Rows from block 4, named by matrix and row number. Rows with one number belong to one attention dimension. Each number is 50 + 12 x the weight over its row's rms, rounded and kept within 0 to 99. All counts start at 0. After the name is the row's rms in percent of the matrix's.
# v: attention query, key and value (stacked) (model.blocks.4.attn.qkv.weight, 432x160, the v third), inputs 80-159
# proj: attention output (model.blocks.4.attn.proj.weight, 160x144, transposed), outputs 80-159
v.50 079:46 51 58 49 44 53 52 45 52 52 58 43 60 68 40 54 89 62 31 68 52 50 49 46 51 42 62 52 51 48 40 43 46 51 44 53 03 70 51 57 58 50 42 74 48 38 57 33 31 55 47 35 53 48 41 51 49 53 40 56 41 85 52 60 54 53 51 49 37 59 63 49 44 44 23 41 47 79 44 56
proj.50 085:43 57 51 48 50 58 38 48 55 61 59 37 52 50 45 58 57 64 31 47 63 50 38 40 43 37 29 50 45 53 73 56 50 48 47 26 42 42 51 56 49 43 37 54 53 53 49 31 49 39 45 54 50 30 36 46 51 52 48 61 99 37 57 46 61 47 43 74 43 64 50 49 46 39 53 64 52 44 56 41
v.51 060:47 60 33 47 73 52 25 14 47 61 50 58 58 57 40 59 15 38 31 32 47 50 47 42 54 54 46 56 39 55 48 48 54 41 46 45 44 45 32 34 59 51 47 50 40 49 33 27 29 45 63 46 54 44 39 65 64 58 48 43 56 47 59 57 44 43 62 56 51 49 42 52 39 41 30 74 53 55 46 48
proj.51 059:51 45 64 44 34 64 35 45 46 49 35 34 39 39 45 44 36 61 22 46 46 53 41 58 81 67 41 33 47 39 29 51 48 47 47 53 34 48 41 39 63 29 54 54 52 48 33 44 48 43 35 61 65 42 46 42 53 49 53 52 57 48 66 47 37 64 32 53 28 69 60 43 37 26 50 49 38 46 64 47
v.52 085:57 57 52 47 31 49 36 76 58 54 54 64 56 48 54 51 15 47 65 50 40 55 38 38 46 47 53 47 62 42 66 58 42 47 43 63 35 39 49 45 50 49 46 56 33 32 52 41 57 48 33 47 51 62 42 62 49 52 49 63 56 09 65 55 53 66 35 50 61 51 49 54 47 35 58 06 45 52 28 66
proj.52 093:54 49 43 59 50 52 53 56 52 76 42 53 43 60 51 43 53 41 49 40 57 66 65 41 59 47 71 60 48 51 58 55 54 55 43 52 62 44 55 47 44 73 63 58 63 51 54 48 35 47 65 45 51 37 61 64 54 48 51 55 46 64 45 65 37 52 63 27 50 48 59 22 53 17 54 34 46 40 47 63
v.53 069:51 59 48 59 37 44 41 07 59 58 57 54 62 55 51 50 56 52 75 53 36 52 44 28 23 47 60 61 59 51 48 57 47 57 57 46 52 55 47 57 53 38 45 46 44 69 47 60 41 45 66 51 57 68 61 56 51 32 33 53 51 56 56 48 66 39 08 43 55 59 48 48 28 25 45 20 42 48 46 52
proj.53 079:47 74 52 49 56 48 56 52 50 56 55 50 70 64 50 43 77 67 81 55 50 27 55 38 49 56 54 70 54 66 78 44 48 55 52 32 57 54 57 50 44 24 44 34 57 49 53 66 52 48 31 51 29 44 47 40 53 66 40 53 61 79 50 55 53 53 41 63 56 43 56 47 48 39 59 59 50 52 58 43
v.54 085:48 47 44 24 78 48 60 39 47 24 40 62 76 60 53 34 52 63 77 38 44 44 47 46 47 56 33 48 47 61 50 65 48 50 58 52 79 53 37 45 56 43 50 43 48 58 34 40 63 47 70 55 46 62 58 60 63 55 42 56 18 60 58 42 39 50 42 43 57 56 50 59 48 71 36 88 60 69 40 35
proj.54 092:59 58 57 74 56 49 44 38 49 74 37 47 53 37 54 51 77 30 58 38 60 50 63 34 71 55 28 29 52 44 76 39 35 50 52 60 46 47 56 51 66 30 28 39 55 45 44 46 62 61 46 55 49 47 56 58 54 38 48 48 34 54 43 46 40 37 39 55 53 63 49 37 50 45 61 37 56 44 56 51
v.55 067:48 49 47 52 36 47 56 64 60 34 36 53 44 77 61 50 68 43 34 75 43 49 54 53 42 49 76 38 48 45 23 43 53 53 44 53 29 57 41 56 49 37 60 59 60 35 50 35 40 64 03 35 36 35 40 39 44 41 55 60 36 53 57 52 56 25 34 54 49 70 39 32 43 46 63 36 66 69 36 64
proj.55 070:40 58 39 47 54 46 28 43 51 55 54 30 44 84 44 42 46 48 60 48 67 49 44 36 38 43 40 56 39 47 48 50 37 51 47 38 32 43 52 60 31 64 32 31 50 46 74 45 44 73 34 68 42 47 40 46 50 46 67 50 76 19 55 57 41 60 57 63 51 44 42 78 59 47 69 59 42 51 46 36
v.56 089:55 55 57 44 28 54 41 99 46 63 52 33 44 53 54 52 57 54 54 62 53 56 53 52 43 29 56 49 41 53 53 49 51 35 38 56 51 38 54 41 48 66 39 61 43 29 44 34 60 51 80 49 55 58 42 45 43 46 46 72 39 33 35 59 52 57 38 48 54 52 50 36 50 36 33 36 46 56 21 50
proj.56 095:52 52 40 45 57 44 54 56 56 70 73 49 53 65 52 56 70 51 38 34 60 60 67 63 36 53 44 62 49 50 38 51 51 58 45 51 47 48 40 52 36 57 58 60 71 63 67 31 40 53 79 54 39 48 71 68 44 46 38 60 78 72 49 50 47 55 82 44 47 45 51 53 60 48 54 26 62 30 27 71
v.57 067:56 58 40 58 45 60 48 92 40 49 57 37 47 62 54 48 40 51 52 47 57 53 48 54 51 58 35 55 57 50 69 58 50 33 39 53 54 37 68 61 45 57 36 57 50 44 48 51 95 37 20 45 61 60 53 44 56 48 51 52 78 13 38 52 52 42 58 30 53 39 54 57 45 69 63 47 49 47 59 52
proj.57 083:55 49 36 53 44 54 57 40 50 47 57 57 38 62 50 58 67 48 47 60 42 66 68 59 21 54 49 55 40 45 58 49 72 51 51 56 79 68 49 41 50 74 62 52 58 48 40 60 46 35 75 31 55 68 69 75 51 60 38 50 53 47 49 62 58 47 73 40 49 57 57 50 60 56 47 40 55 38 50 59
v.58 072:45 53 52 56 73 53 51 38 52 61 51 50 45 59 39 66 67 43 22 44 55 54 44 50 57 60 55 64 43 62 25 39 54 39 66 44 78 65 31 34 53 54 59 53 43 60 34 67 44 52 55 44 43 51 41 45 48 40 46 32 50 57 43 47 42 30 66 60 48 51 36 39 43 58 58 90 66 46 68 45
proj.58 071:56 58 46 45 45 55 35 40 51 23 54 47 35 52 41 53 53 56 45 47 54 44 38 54 36 56 39 37 52 41 25 49 48 52 57 46 47 36 52 38 45 39 43 51 54 56 38 63 48 54 19 52 66 70 65 32 39 45 61 49 44 32 56 50 46 62 29 61 50 47 36 76 46 62 32 52 43 64 41 46