{"positions": "sincos", "muon_scale": "original", "batch_size": 64}
Rows from block 3 of a small class-conditioned image diffusion model, named by matrix and row number. Rows with one number belong to one neuron. Each number is 500 + 25 x the weight over its row's rms, rounded and kept within 0 to 999. All counts start at 0. Numbers have three digits each. After the name is the row's rms in percent of the matrix's.
After each neuron's rows are labels from the 100 images, of 14976 (inputs lightly noised), where the neuron reaches its highest value: "top examples" is what is common among them; "colour at peak" is the nearest of a few named colours to the mean colour under the peak. Only what is clearly more common there than usual is listed. The data: capsule endoscopy frames (Kvasir-Capsule).
# fc1: MLP up (model.blocks.3.mlp.fc1.weight, 640x160), inputs 0-159
# fc2: MLP down (model.blocks.3.mlp.fc2.weight, 160x640, transposed), outputs 0-159

fc1.444 063:507482515544540513479476530494498507509507505505543507480495519559504505482494485472489562500517526504474506504509524505534505522484499418586540516497494538492494509490502511488517512486499513501506480540465485523510472493530507495497485540503477489522484452474468486468487476500494491506477527466525513513540465545535541454487509536538520516541505496483518490503518529454515513509524498502499502525523494479554548523479522487480496469501506504457532471526505516555529468508513505
fc2.444 069:484496530494497526476535462488500518531503499515473437493502469487499529506490497511503472443472495499529508470513511499509471536501519500470478513482499502531490511506541464483454502515544519497478523484511433483464502480514510517451472460497535492447500471527465480522532479516536486510528482501535516500513511490499503459471520534513516504475477541498548519498499567487502500495500534581531534481525522491509506497472495504479528533471528497484492545509523511490522475460503464
top examples: finding: pylorus
colour at peak: pink

fc1.501 084:531460503506487502468467489456521517531462491503463504527484545479488511472497486532525506476555468487480483518544540509488506483502530540510524473513479553484492534485498519463472521477507509512529516508517502506494506535526506480536513540549489460496548547511498509500452470464462472514532533499439509500514469517499482516509567499479493499494481549495505476548466459481522525488533539489480457520481520494468509479515500498522495474471489498503493519484521520516528497485492490
fc2.501 093:488487448475492506568509474501466500509491515486473494474485490506486507500483510527454505466512484507485503496437466488517507491525536503499527522468508525514455468488501531465540532476561493484488522514511479494456515529497485518501481488510486532520488482543524461504462485493481448558502543514487507495524525477445530488490497466481523467516541525513492451515495526477520526487502490485494490480480493446454463470508498523475523530525509521483525524563507479510498462492504493
top examples: finding: pylorus
colour at peak: pink

fc1.158 089:504531488502491521491494531478478484542509491523495526553528551507485531490518526449455479474499452515529510498490500522501474503534463505462474486482463487479533525529474519512480494506508518544494525513484546493473537514499514506474499479493508497534473506507472505495507535404520512481508508495502502510494517493468509552531493470515505469494478451525482530499480496483527479491516526486484525534526458501502461504508454461531473511471548484511530488493543550539527489488472499
fc2.158 087:491491501467520533533500500496542478510502526500540514504539452491491475485480497528523498539528510531524534521492490502508521490513505503486504520504540519526482478533508492525541473537509489504484544467480505462514489509482508489503470526514505517497469478521546504533478509450492507487475476467490505532492446484475503540493539493497533448514497452524483455518528495567532507504499488496546509527506536484482506529484434558516511491511431475522505508489539484479541500490501474
top examples: finding: pylorus
colour at peak: grey; pink

fc1.163 068:519502465520515493463538485554537485510531491509502507450487503516525499463494480504519422486512458502474520533480483516491465482488473506463438520511509461481512503505497498496501496454506503502539496524459474508473469479509488498517477510508533458502508501532534550486507524493519519509555511484470492501523470495475456527510532490494520507498519516456491490460534502507491485428506497450475519510533491521502473522486479486461493479500487472468517494523514550534513536449506510
fc2.163 077:491494540516516534498478509541498478508492515447496520488521503517547516498512488483465514470511524519510530496494514495523474488501520537462492506515449499439470491466495497431487498475511507531497474519519547493506497486525545477495486504505479563491474532507465567475496490521488551497427484488494470467510481527510476492482495505523508527498495505472467492479485459483576493479500529516491494525474531512537473497483496503523510494514498507481458516498503492531490501458516442
top examples: finding: pylorus
colour at peak: black

fc1.502 103:478525508498502506489496524489498462515479490479536523501485524464510487475493545504478488466464503534533541468513448510505530500466482544470495511500524506515499505505507494481496556493465482551469496480462523495494447491490512545519521488520510471521510536536510480535499521463497476499469489503498496516486487469568467536523483509505474485514520574491470488501487520473539505526483498496473494513547500478475445510537509511478515494533485520509491529457529484492542493429516482
fc2.502 097:460481473513545541489483488487507468482487519486539514513493463503507490513470530491525521490502516539505508517461510462506568521512467524524487491500483510469492521514494525500517535457465515463500487506544487518464471481488531490513511514527481491483437476539489535493503525483503497499522498506522506515500519537505479540475495503487514475511464580551487457487509468534540495511475518492520494503433519497505521485478530466549512473455500489502496525555501477506541517500496475
top examples: finding: foreign body
colour at peak: yellow

fc1.585 102:502486526500518484520456467491520538515495501502482542498489528501458478474513515513532517492501463568510521471488445509498519489526536420475510471521467509491460522501504518513479522498483508479511507485514491479506555570512496505522497477501492477490517494497483522503518499485457510509525520463429495501572493490529546498492532471498500486500464480505489502504479499509486533483528514464497511522549488503478484533490486505470488473488482466528456484524538549516509517477456487
fc2.585 106:495454462485480509499516479550447490514498519493494480474528504501482531507470485543474503537530455519491505526508529525505517531497479490487519579509520519576505488454505512488519468526522518516491500480472474494452536516517492499504532495489500571495485464509523447531507494506498488481492472499530503447493505511529459507500483471533490518513504474558536516505515487506500522504491494514505484476488513509477530520502501529482471556504513515505538465501534500477486457456478474
top examples: finding: pylorus
colour at peak: pink; grey

fc1.383 112:501516471508533508528496512478489516471488516501481508493506483538470488488460447538474505540495480524498519514463513472521500454512488512538482480507576533473474526482492476492475476497511513510488505481487501467499473532533466494471497511492538462510550462537515520486488472530474487494483484476466471540547437535425495493488505500522496484492500494514500518504478507472513492528497515470469498524498491505499508452504495522508444461499472472498480480476480485467549525552473480
fc2.383 102:550513546442502477460498509518500531527505533504492476499481498505490487514489485501487504545510533524516552501501442512449447476459514487513502478488468510462503520490500488479473482464488519622505503497504473494481520490451488504486508492548512500529501500508477505461490514550491492502493509486485472467448559512500494513493497496484543492504528502488515506506503515466498521515505485491511516482467491521502489490518507540479495532514483504454477509506479493531524485563512519
top examples: finding: blood fresh; finding: ileocecal valve
colour at peak: red

fc1.630 098:514455538533485522467525506473490513450470475515510521502468515471484479532451505490523515542520500551535506514489484502505505517480464478492532470493521541529502548457481505505496574512507543516470454487471514463498529484516488505487503453506519518462484501498537488566500546494509515490483489476484480523489489470515514538505545541512546506470492516514493510525486491491507497488488516490476507447533465521478524506531522482470548515506489465476473509498506492525501459485491471
fc2.630 098:547494452469502487487481479460512493467494541523511502500519471491471485456496468481517530491488517536515481508508524452501543484525521519513508503504519488510511510536500510489550527496497489440516480470496499481487496480461505478478462491502490507456467522495463501525518493513524468516525479532525526542490501515515484547472556557454495481490473493515477486505505486499490514538506499529534512535482547514492555477476553493498482442450513481493504483504497506434468493492475483
top examples: finding: pylorus
colour at peak: pink; yellow

fc1.427 132:508515501506498443510511502519484509503517476484495516548540525496491558475501515559512520521541539470497506501507534500509499513446548485505488497540481476472463494501491486455538501472494491532480463502458476484513546517500477490502486512518519497468507486520408489471471524545496551514513530488492489466516517502474480487513541470519494529506517452496516508506496519457494459504531520498509531504513494504476524479511534502517531465510483502450494494542495546524521529529519503
fc2.427 146:478512505487492472483508475516512451470490495502493508505454493476497508492474486484488496533565491507489480495482492523497499532509471475488497506540514522502513470509484503517448527477499482431504500530541574565506515507532491486520483488487523528521506524510593514509470495527503479468490496489497518486512504520488486509524528482527496468494475465519513512496518488534487488512484540503537492535540504489490543507484561482485470508487488464505502510446503474487553497561497468
top examples: finding: blood fresh; finding: ileocecal valve
colour at peak: black

fc1.171 124:495505504530514532509500504527517547492635532488517498475518495476513437463519502494487512526503494479497512446478504487503515520544498536494490474487507495521499516479516461499471535467499485465465463498538483555478508572497500522505494488495519498547495496518499490485523521490469481498452497489510505478530496473496478498505486517490497490511476473499486524483533479502490533533504523507521535484553536504510494485461510531496479499506494544514498526542496503482533494458494506
fc2.171 143:511474514497437462472478486490519475482588474507495515507510498506497567508472486452504493505500506492500463539467519557486511520492491509516489520531475479540442474498488487535495518515513574518501493514491527458524488513549504543494529482477506501518528505489529486502488498478516498484552505463475505501521491542510478514556520501524458486489501475511539531511478494500463501494470461487481478556511495504439530484490520489493507528497491507494476512481485512499510483479475494
top examples: finding: foreign body; finding: ileocecal valve
colour at peak: yellow

fc1.495 038:492458525528551523504503511527494506468472523493511503484538494533504543495490493494517510507503499497505498477551512535528502522508482450587491487499461534542487536493466509509489497489474478497499498507476487505482474487538477518504515556480513488530501490445528490481508508504506488532489486516548503517558461529507519493507503433499516520509493513504487488493531484505494483504475544504470468532486484470504563523497513458497508464460528540499533550528498528527471453502497511
fc2.495 039:501485505490498532449497484540508482492525482515440479497537528471524506492462495501509531456474522529475498532536550509480460534529498507499510498497469505512529549523484495532436464523499515472476570494514492506527520515497459518481487481475513493446513509483435490503530515485504501488494513508505494508487496520517536498517506520546499485501473482490546534514505554449476534478517523594524512482522469518521514486519492517489517517493495503501506520480509480509520502489496521
top examples: finding: foreign body
colour at peak: pink; white

fc1.65 048:508488516520546478544501534449507499481491489487488478480487491489539487505476501484455528537480485496506520452487489514507515460528462497527494512489451536530463514496504485503488495520500512513476498463469483524502492489573530488528488496472569447510505508468514488492495482494501476524447466479479503493517513550508525510558503474492497517519518551488514482486478490494501506507532502474402492488539484499496503521501522514495468455515459491461479510478481489486478462484507491
fc2.65 052:520474510494471577493488488509498485450516514511447513483507422488509479492463478515548514491473536525481510525485550486459506503475513477523511516467495493487522551496522479493452509529489537512513509511520517514484523497514520505465447492475520505454489504521454517537506507528489500482528547502517524469526493475512487490531506471506488527478482510488534399493472502495483514484478521521503486493486482533506501545513551467504519461493471504510498498528487504512491485490494481
top examples: finding: pylorus
colour at peak: pink

fc1.639 062:479460490528520507470506499492471507498450496502482484492553476514503527481485480477488500497539475517517530481530521525512497488486502486521511484519439502498478510502486502511507491481494564549496436493486523517497481484520485506513555469479536471523490483486510486516474472498491487519471508473523541532531498531502522506505498462475509543490483494508485442487515449510506506514533528480467431526464518474465536526493479510486508448470550492459527534542499486477459485499475479
fc2.639 071:478519530502500534486486530548478498510545520500456486512520473476523508487481521527500534480464522531477564524503500477476455498531514468472547492489461503492473525497509483468427490450506530473485499549522522503480528492496492527477466464509526528458499507525439508529474513508487449515512507498491501476506496501526528511525480507485489470499459475477495449553486526495476531523505504528492500459500437508494499509523467474508544516509463521519485512494507514491498474503489483
top examples: finding: pylorus
colour at peak: pink

fc1.136 114:503499495507491489516493500488491517518515505482541467498487494481526527520474511500519496520506511496477457480491509449492509511506462515479490510466523482483511555529509507514495538512526491519456525508513496473547538491515466465442498443508498497525485524481560473511484486495515521522515442508515538481490472563495478516520479472517535466484483520500485510490494474483511501474543504480480516469516522498452512465440460490505492493496571486493510446489511520520517432460490482
fc2.136 122:527491508543521501506509478494540509503450476500503515541518506547515459482480470543472493505517535472504500495486515509518508496498533467512496515522482504513506507532499512497490504510496512508507481486510492524509499508498494518515504507495475476530533473479473488463498515514487500517489545501557522465540498443484513493505505495496456441498499519491517513499483537521504501551495476490511477488496498507518405498482505504475552498498411446493511522454507511518507588465530516
top examples: finding: foreign body
colour at peak: grey; pink

fc1.565 104:501486507516513495526478461543489515502451497490535480433514496458515484500515485592517526509522475543506520557511537437507480541489492498518484505511472486467516521497519480451520503509480511514524502459471477481522440475517457503511486522499496499531524484517492487490504538501510510529503522520517496499501534503477485479521497500513476473478480489482523523492513512473502527470528471492506532481521503530457484487497492534568470524484478442506532450468492494505516504517506477
fc2.565 117:476462506477490479517490500463492494497532469528524503547508478525504542455486495500500480500514515440527530495480475539477481462519484516514498494499505449541502483497484513461479567516466504530433530503534521486502485486459519481498490535478540505484494497536514510491462463492459505519534525494507514464514490499493490492561527540499514460492478472519501509467507520531521492503492500499476513505475500505506512480479544512493470502482530512462492528474476487422536496499454461
top examples: finding: blood fresh
colour at peak: black

fc1.590 108:473489520489487513498505501538507505440491501494487483446476483499502475479477523463510513558488472447467494495498480487511499513582430478480543514477506522528478488464493523524513522527498476476452528509530506522489523504494476519512496480503512469515495456565518490484508488510475481502493504499493474492509497533496495490512532508492510512491461534518501524509484477529488553566500486496467449490547523475506575505480541522495511492499457512464490502527504506521512482494478506
fc2.590 103:472481511512502502467525509538530495456486485491483508516523494507530519477463468489483442482531496468502504490466508473504539496492534547497521530528506491563493489485496512492512538532511533540469530462470483482442512534517467509504455473515534538498502532510493443487528505535463468475513527499522480463487514473490497523535513498495490457508554530481552517518509532482491528533515494543554511510496515489513499486507526483468496545524513497471508503499461518461506508497518513
top examples: finding: foreign body
colour at peak: orange; yellow

fc1.580 110:506482527492585485492481506508471504495510501507494492534474461487527481479501502529397510485540509515530510500497523485505477501531497508525501446499528494526500562468503490460488478527510522514467519497520491501517525508520499481499521519501506550463489496508551511489504506483463472491507504476482493541484557504519479555498494525522499490533524515496488517509512528452485473479506489472516533456560473492489508489509493525531499505548458493507472470526517471535505515476501535
fc2.580 114:506493465536504526464466511518514493538454530509527506492455494549505520478535475495575505518473454497510472497495505474513512500469503468536488425526541487500523478493517459486537471479504506494526509474478474460531498475529503519488504510501516502529492486545498533501474501449500475501480479515468562507506505477497500433476535531539505515492529495505494500491498510502531472475496509524491474513504483481506497544497503495518476511481510506508519583484499490459530511458506491
top examples: finding: pylorus
colour at peak: pink; grey

fc1.190 072:509483522482515501489492478471492469565448512481548517503561501456500497526515502507524499453514502513527486518539484498498499494541473489548520487494478510514511535503542530477517482481484478473437489456527500503480480436475499502513494481519464509513442479510481524476475504517503470469530487566538504525510497503483481518488477514525529499506506504490510513481505534496489516435529470486518513501523497500494481503444503549527551511532501519477533517472512455520503498484506486
fc2.190 072:515521510527510484511472515466496475535534483504498502480513504489495498533560512482495532528502493455492495484468492514526515498517481496512516514521535490507474513514515496509459527479497491469540490489502503475549515490449553520508514515583504486512522502544469514465491438499481507526503561494520512505479515469494481484486529534492549455544527530527484464528511469487510476492468499511517517496453530508537520505482483502479498478547458549564491524490508525493481505493517504
top examples: finding: ileocecal valve
colour at peak: black

fc1.476 007:507502468514492489527510479525528483494508502494501507439505494475474514522493471554504532507530461439480554495502497474522460487543532509489541491527487521499496533504499496484491500483496476532502531518503504497498481440495492508496495547512515509573504545525532520503510524536500467515508478510509480488483505534454504475517518510487496537452481510492484493534503536548470439514525504535495472481504469483510553502540480509516494494491532509471508532487494570480473537529520485
fc2.476 008:497525525502492473522446544499518448515518507546532484512509507508513480477494552480488509532519501471483503480526469477520482521481501476468509484548481471444467515492473458497535516498476505509516553570500477484498486494490457525497464499508525515501524480503502507501495495498504497491472493479497481460524533488511472409495491479493480525521480516487495504516479464502469481527477537416514451487507502513513505507476503509519528522517501528543519451510493483530519474515482489
top examples: finding: pylorus
colour at peak: grey

fc1.138 078:500513512500476445513503508491535478530491484524496475541501490530471507531503499478564533455505495488507474495493507494493515478486518475498506494479479513481506576534528536542495510446516476492528518474500579522520518468466479497517506520521501525515484550509506488490509487505510508529481498533506542483460532534530478526509484475545518522512447524500509506522514477503519477497503511547496509528538514517470494518481516570538487504456542478453486529486496515486477502518480509
fc2.138 070:518524495569510481512504506521459501515533511511494514464477488485515479515486537503441520494526514492470504527487485536504532475503517495483507531498517536490484465499478503504472511490474460499498532497502470512484567466450513467498531493494510461472544467496495493542543485515482498524525532509468498529504477466487466540496451507484520488480458504475458535451471496514491482501499523501541499511460463458513491501491475430472494473497488499540509540488512497505502485558510482
top examples: finding: pylorus
colour at peak: grey

fc1.248 081:525523475464479507542494532523505471490469535508507500505516529515520463490510481479505515526519510521531493489494472466525540472573434488464502495498467548525523483480508504464471511533499483476461506513496486509509516534513520505479471528522440505491470521472512472498483514521484481507498521519478510501515492505537520486494497499520472521493458560487498461532496485466474509497508472508468500509549473483472554447484532483492488521464484491515511516474523549552532454514484517
fc2.248 087:514487466504417482507533493469431468467489486481498519505507518478512470475460490533505504538507493513529490512503514515503480544508490569496470522522506491490495512526490501534483496471493519501494539461503504491494475525519503478463523500518509489518508509470481486463481469496497505527514495504514453490500466501493525493513489499503462534490501552475502525527428517516480491457520498541534537508440513479461475535448536494522491545499481512500476482481482445482508513487530518
top examples: finding: blood fresh
colour at peak: pink

fc1.621 090:514537455537495498496494512520476534490464496502497513475541495491538516494511489503482524507500497479453505523502484498544439558520482503513509484493441474532527508518466471452498480475501485422516518496477498529512562539471475487484512507490480539472552495451533462550521499500503507506499469489463538483517504493527494503507521491520501502458488452518497522473541507513504482516470508523496515541489487499514548446515514517522496482496519473498495481488484501545505501518516470
fc2.621 090:507529535454494475531514517512501511490472492491466490501519523508527511536460513477493481502531472442503498507476487505471498483509510504508508489524489526502510498511502501522488495508511504525509530497505486428514499535526479498522467497543469496493472541481515460499554443470486544485451491476535473539477524532504529474564502550549490498494526454491524514516464477504511524477487515507449503475535501499507498480499500587490522540499503516464476522503500521516505465469501477
top examples: finding: reduced mucosal view
colour at peak: orange

fc1.536 085:524555469491419438532535531532505509507514521499501485512526494513527531488511487508492505524482495452495455498471539511461559539471466521462466527478504477466504483531530537500519493491507488520497493481470512513507475468522485511522530511503465519507465506489508488507496474519484500484531447479493524482467463506505492527496488522482520535475500468545547504522539526500492520484511487513490479495515494525492497455504541514510555503483499460528542493512490516550526526527511490
fc2.536 079:474500480509526497475488516479452486535474492503533493490516514439490446502518504514486507529480515458490473493480479528527514488527501584490501536435509459511481510488493482507477488506465501532519498450511506514510475452517490486525542481482486439483528551508509501482492510518491497500493509490506495501467481529468482510522507529509494488487558449473507510508496499503496497508486499517484478512435511514464505516497548509443509509517527525522506533501448513450534497508497547
top examples: finding: ileocecal valve
colour at peak: orange

fc1.179 087:470489521486520538509522516506539497478494501502490502483488489466520452499550517474478492482454515517528540488475497509510525514546454493455468542489527487521553554502494503510459470535509506531526483496520480474509529498509492546515536509513432497535484501529526461497513490474513522463450500461524507522496479498496521533530495473465507503514483503514483495484473509515472515521505491536472490539516525495510464489465487486461534548458530473537493504512479475483521492474545471
fc2.179 100:482467508481498462511514472515520469509486491474456505513508519516495524501532472485511511503542482516532524477496501466474523481472495454512486497525463504534476469514477500525436481516515500497528529514463530505507549489475487443474504513474463522510447471542509518470507490480502497463543495471471503550470499483431503507509516486494532490485430518507476462524526488493488482510472517494534522491479497474472548506489478506486507450499456535544485534497481511514488497462496481
top examples: finding: foreign body
colour at peak: yellow

fc1.326 105:501490546527510472528516469512480487512528470496484515516436523498549490536486511511477481521513494529511524491535508520479577518474495480460433538473528463551529533516510491497477546513493458545534487503490489481520470589502510504499514548521475533546520536468514490507469538538518512512513493517536495492515482517519494517524517467504520543493494489515474493544508488505504475479497509507494494472509488517486513477494522498468512552485497488502461499510523498493518498493504500
fc2.326 100:537509497523486525460501478505532486514446490496491553523558492485491490478484517526496524516488532465512480440542560501494522503483480490443458540475535496493488480555495516487514510508508496506503445513496502499536526505461522505498505527522507494497492468481487499500479490514484527524502528543546468533523445495500525512471474502486479540510463464513485524494486462511469462503500483516527516516473491539506498508502529513507506452480483461511505500469495518518487553470539546
top examples: finding: blood fresh
colour at peak: grey; pink

fc1.68 014:525481466520525429508510517553544497517513488512505486496463491452469531501496483496490456501525561527484476491506477520493530481506478479467426511549515467520516516478493436483517552471495508505512513481490502509496497487504491488532478497498507526471500510406475482502503508511446494514462484502503470495496541513488487517522504478526521512483501470495482496512500515478498538485513476488532512564532521496503517505469483515501480498496496520512482553480536497529504496531456485
fc2.68 017:527544518519534547485498489533525493509486497500474556499528481497536481538490547497474550509490504492469497503474482444515483525489440538488462504534480526493512533490486499477510505537454501507465469519497444527426519537502533483491565486528479488545526471455495529477497477511507467490520531493502520517490486495504522504505488481466510510494497495489504507510483524500474496453498506537499496461466501457511506531504472457482478488546502494499540494485495529514476525505524488
top examples: finding: pylorus
colour at peak: grey

fc1.452 070:507513486497495474478458536471526503507465509485493490461460510483510494495509490500511512488508483535510518486501470541484475482486558463526523505505487540478480502483518489483511544494498525517458497528486489542496517500497473470482509463496520481481537562507449492497480509512449474483491454486424513506547503534475483505516507532501524486513500503444512510473475489459496543573506526489506524506486540444499489502473505506446485449508485505471519509513510543499480477496527515
fc2.452 093:495507500494529490498519504497515515537467545510500477526510446510506517510493506499507521502490486545505481524493467434543484516529454462507503484483463515501477497443485478485478481523532502482467506508497480500383539491490451516498448469537465499510493520486527511503487523483513481490522526491522516490464492473490475493533488494486489481463495515514507469512511515545496520536496478511502477489515516445497475454523508501512545548476500504533459481492517503509471475510481465
top examples: finding: blood fresh
colour at peak: grey; pink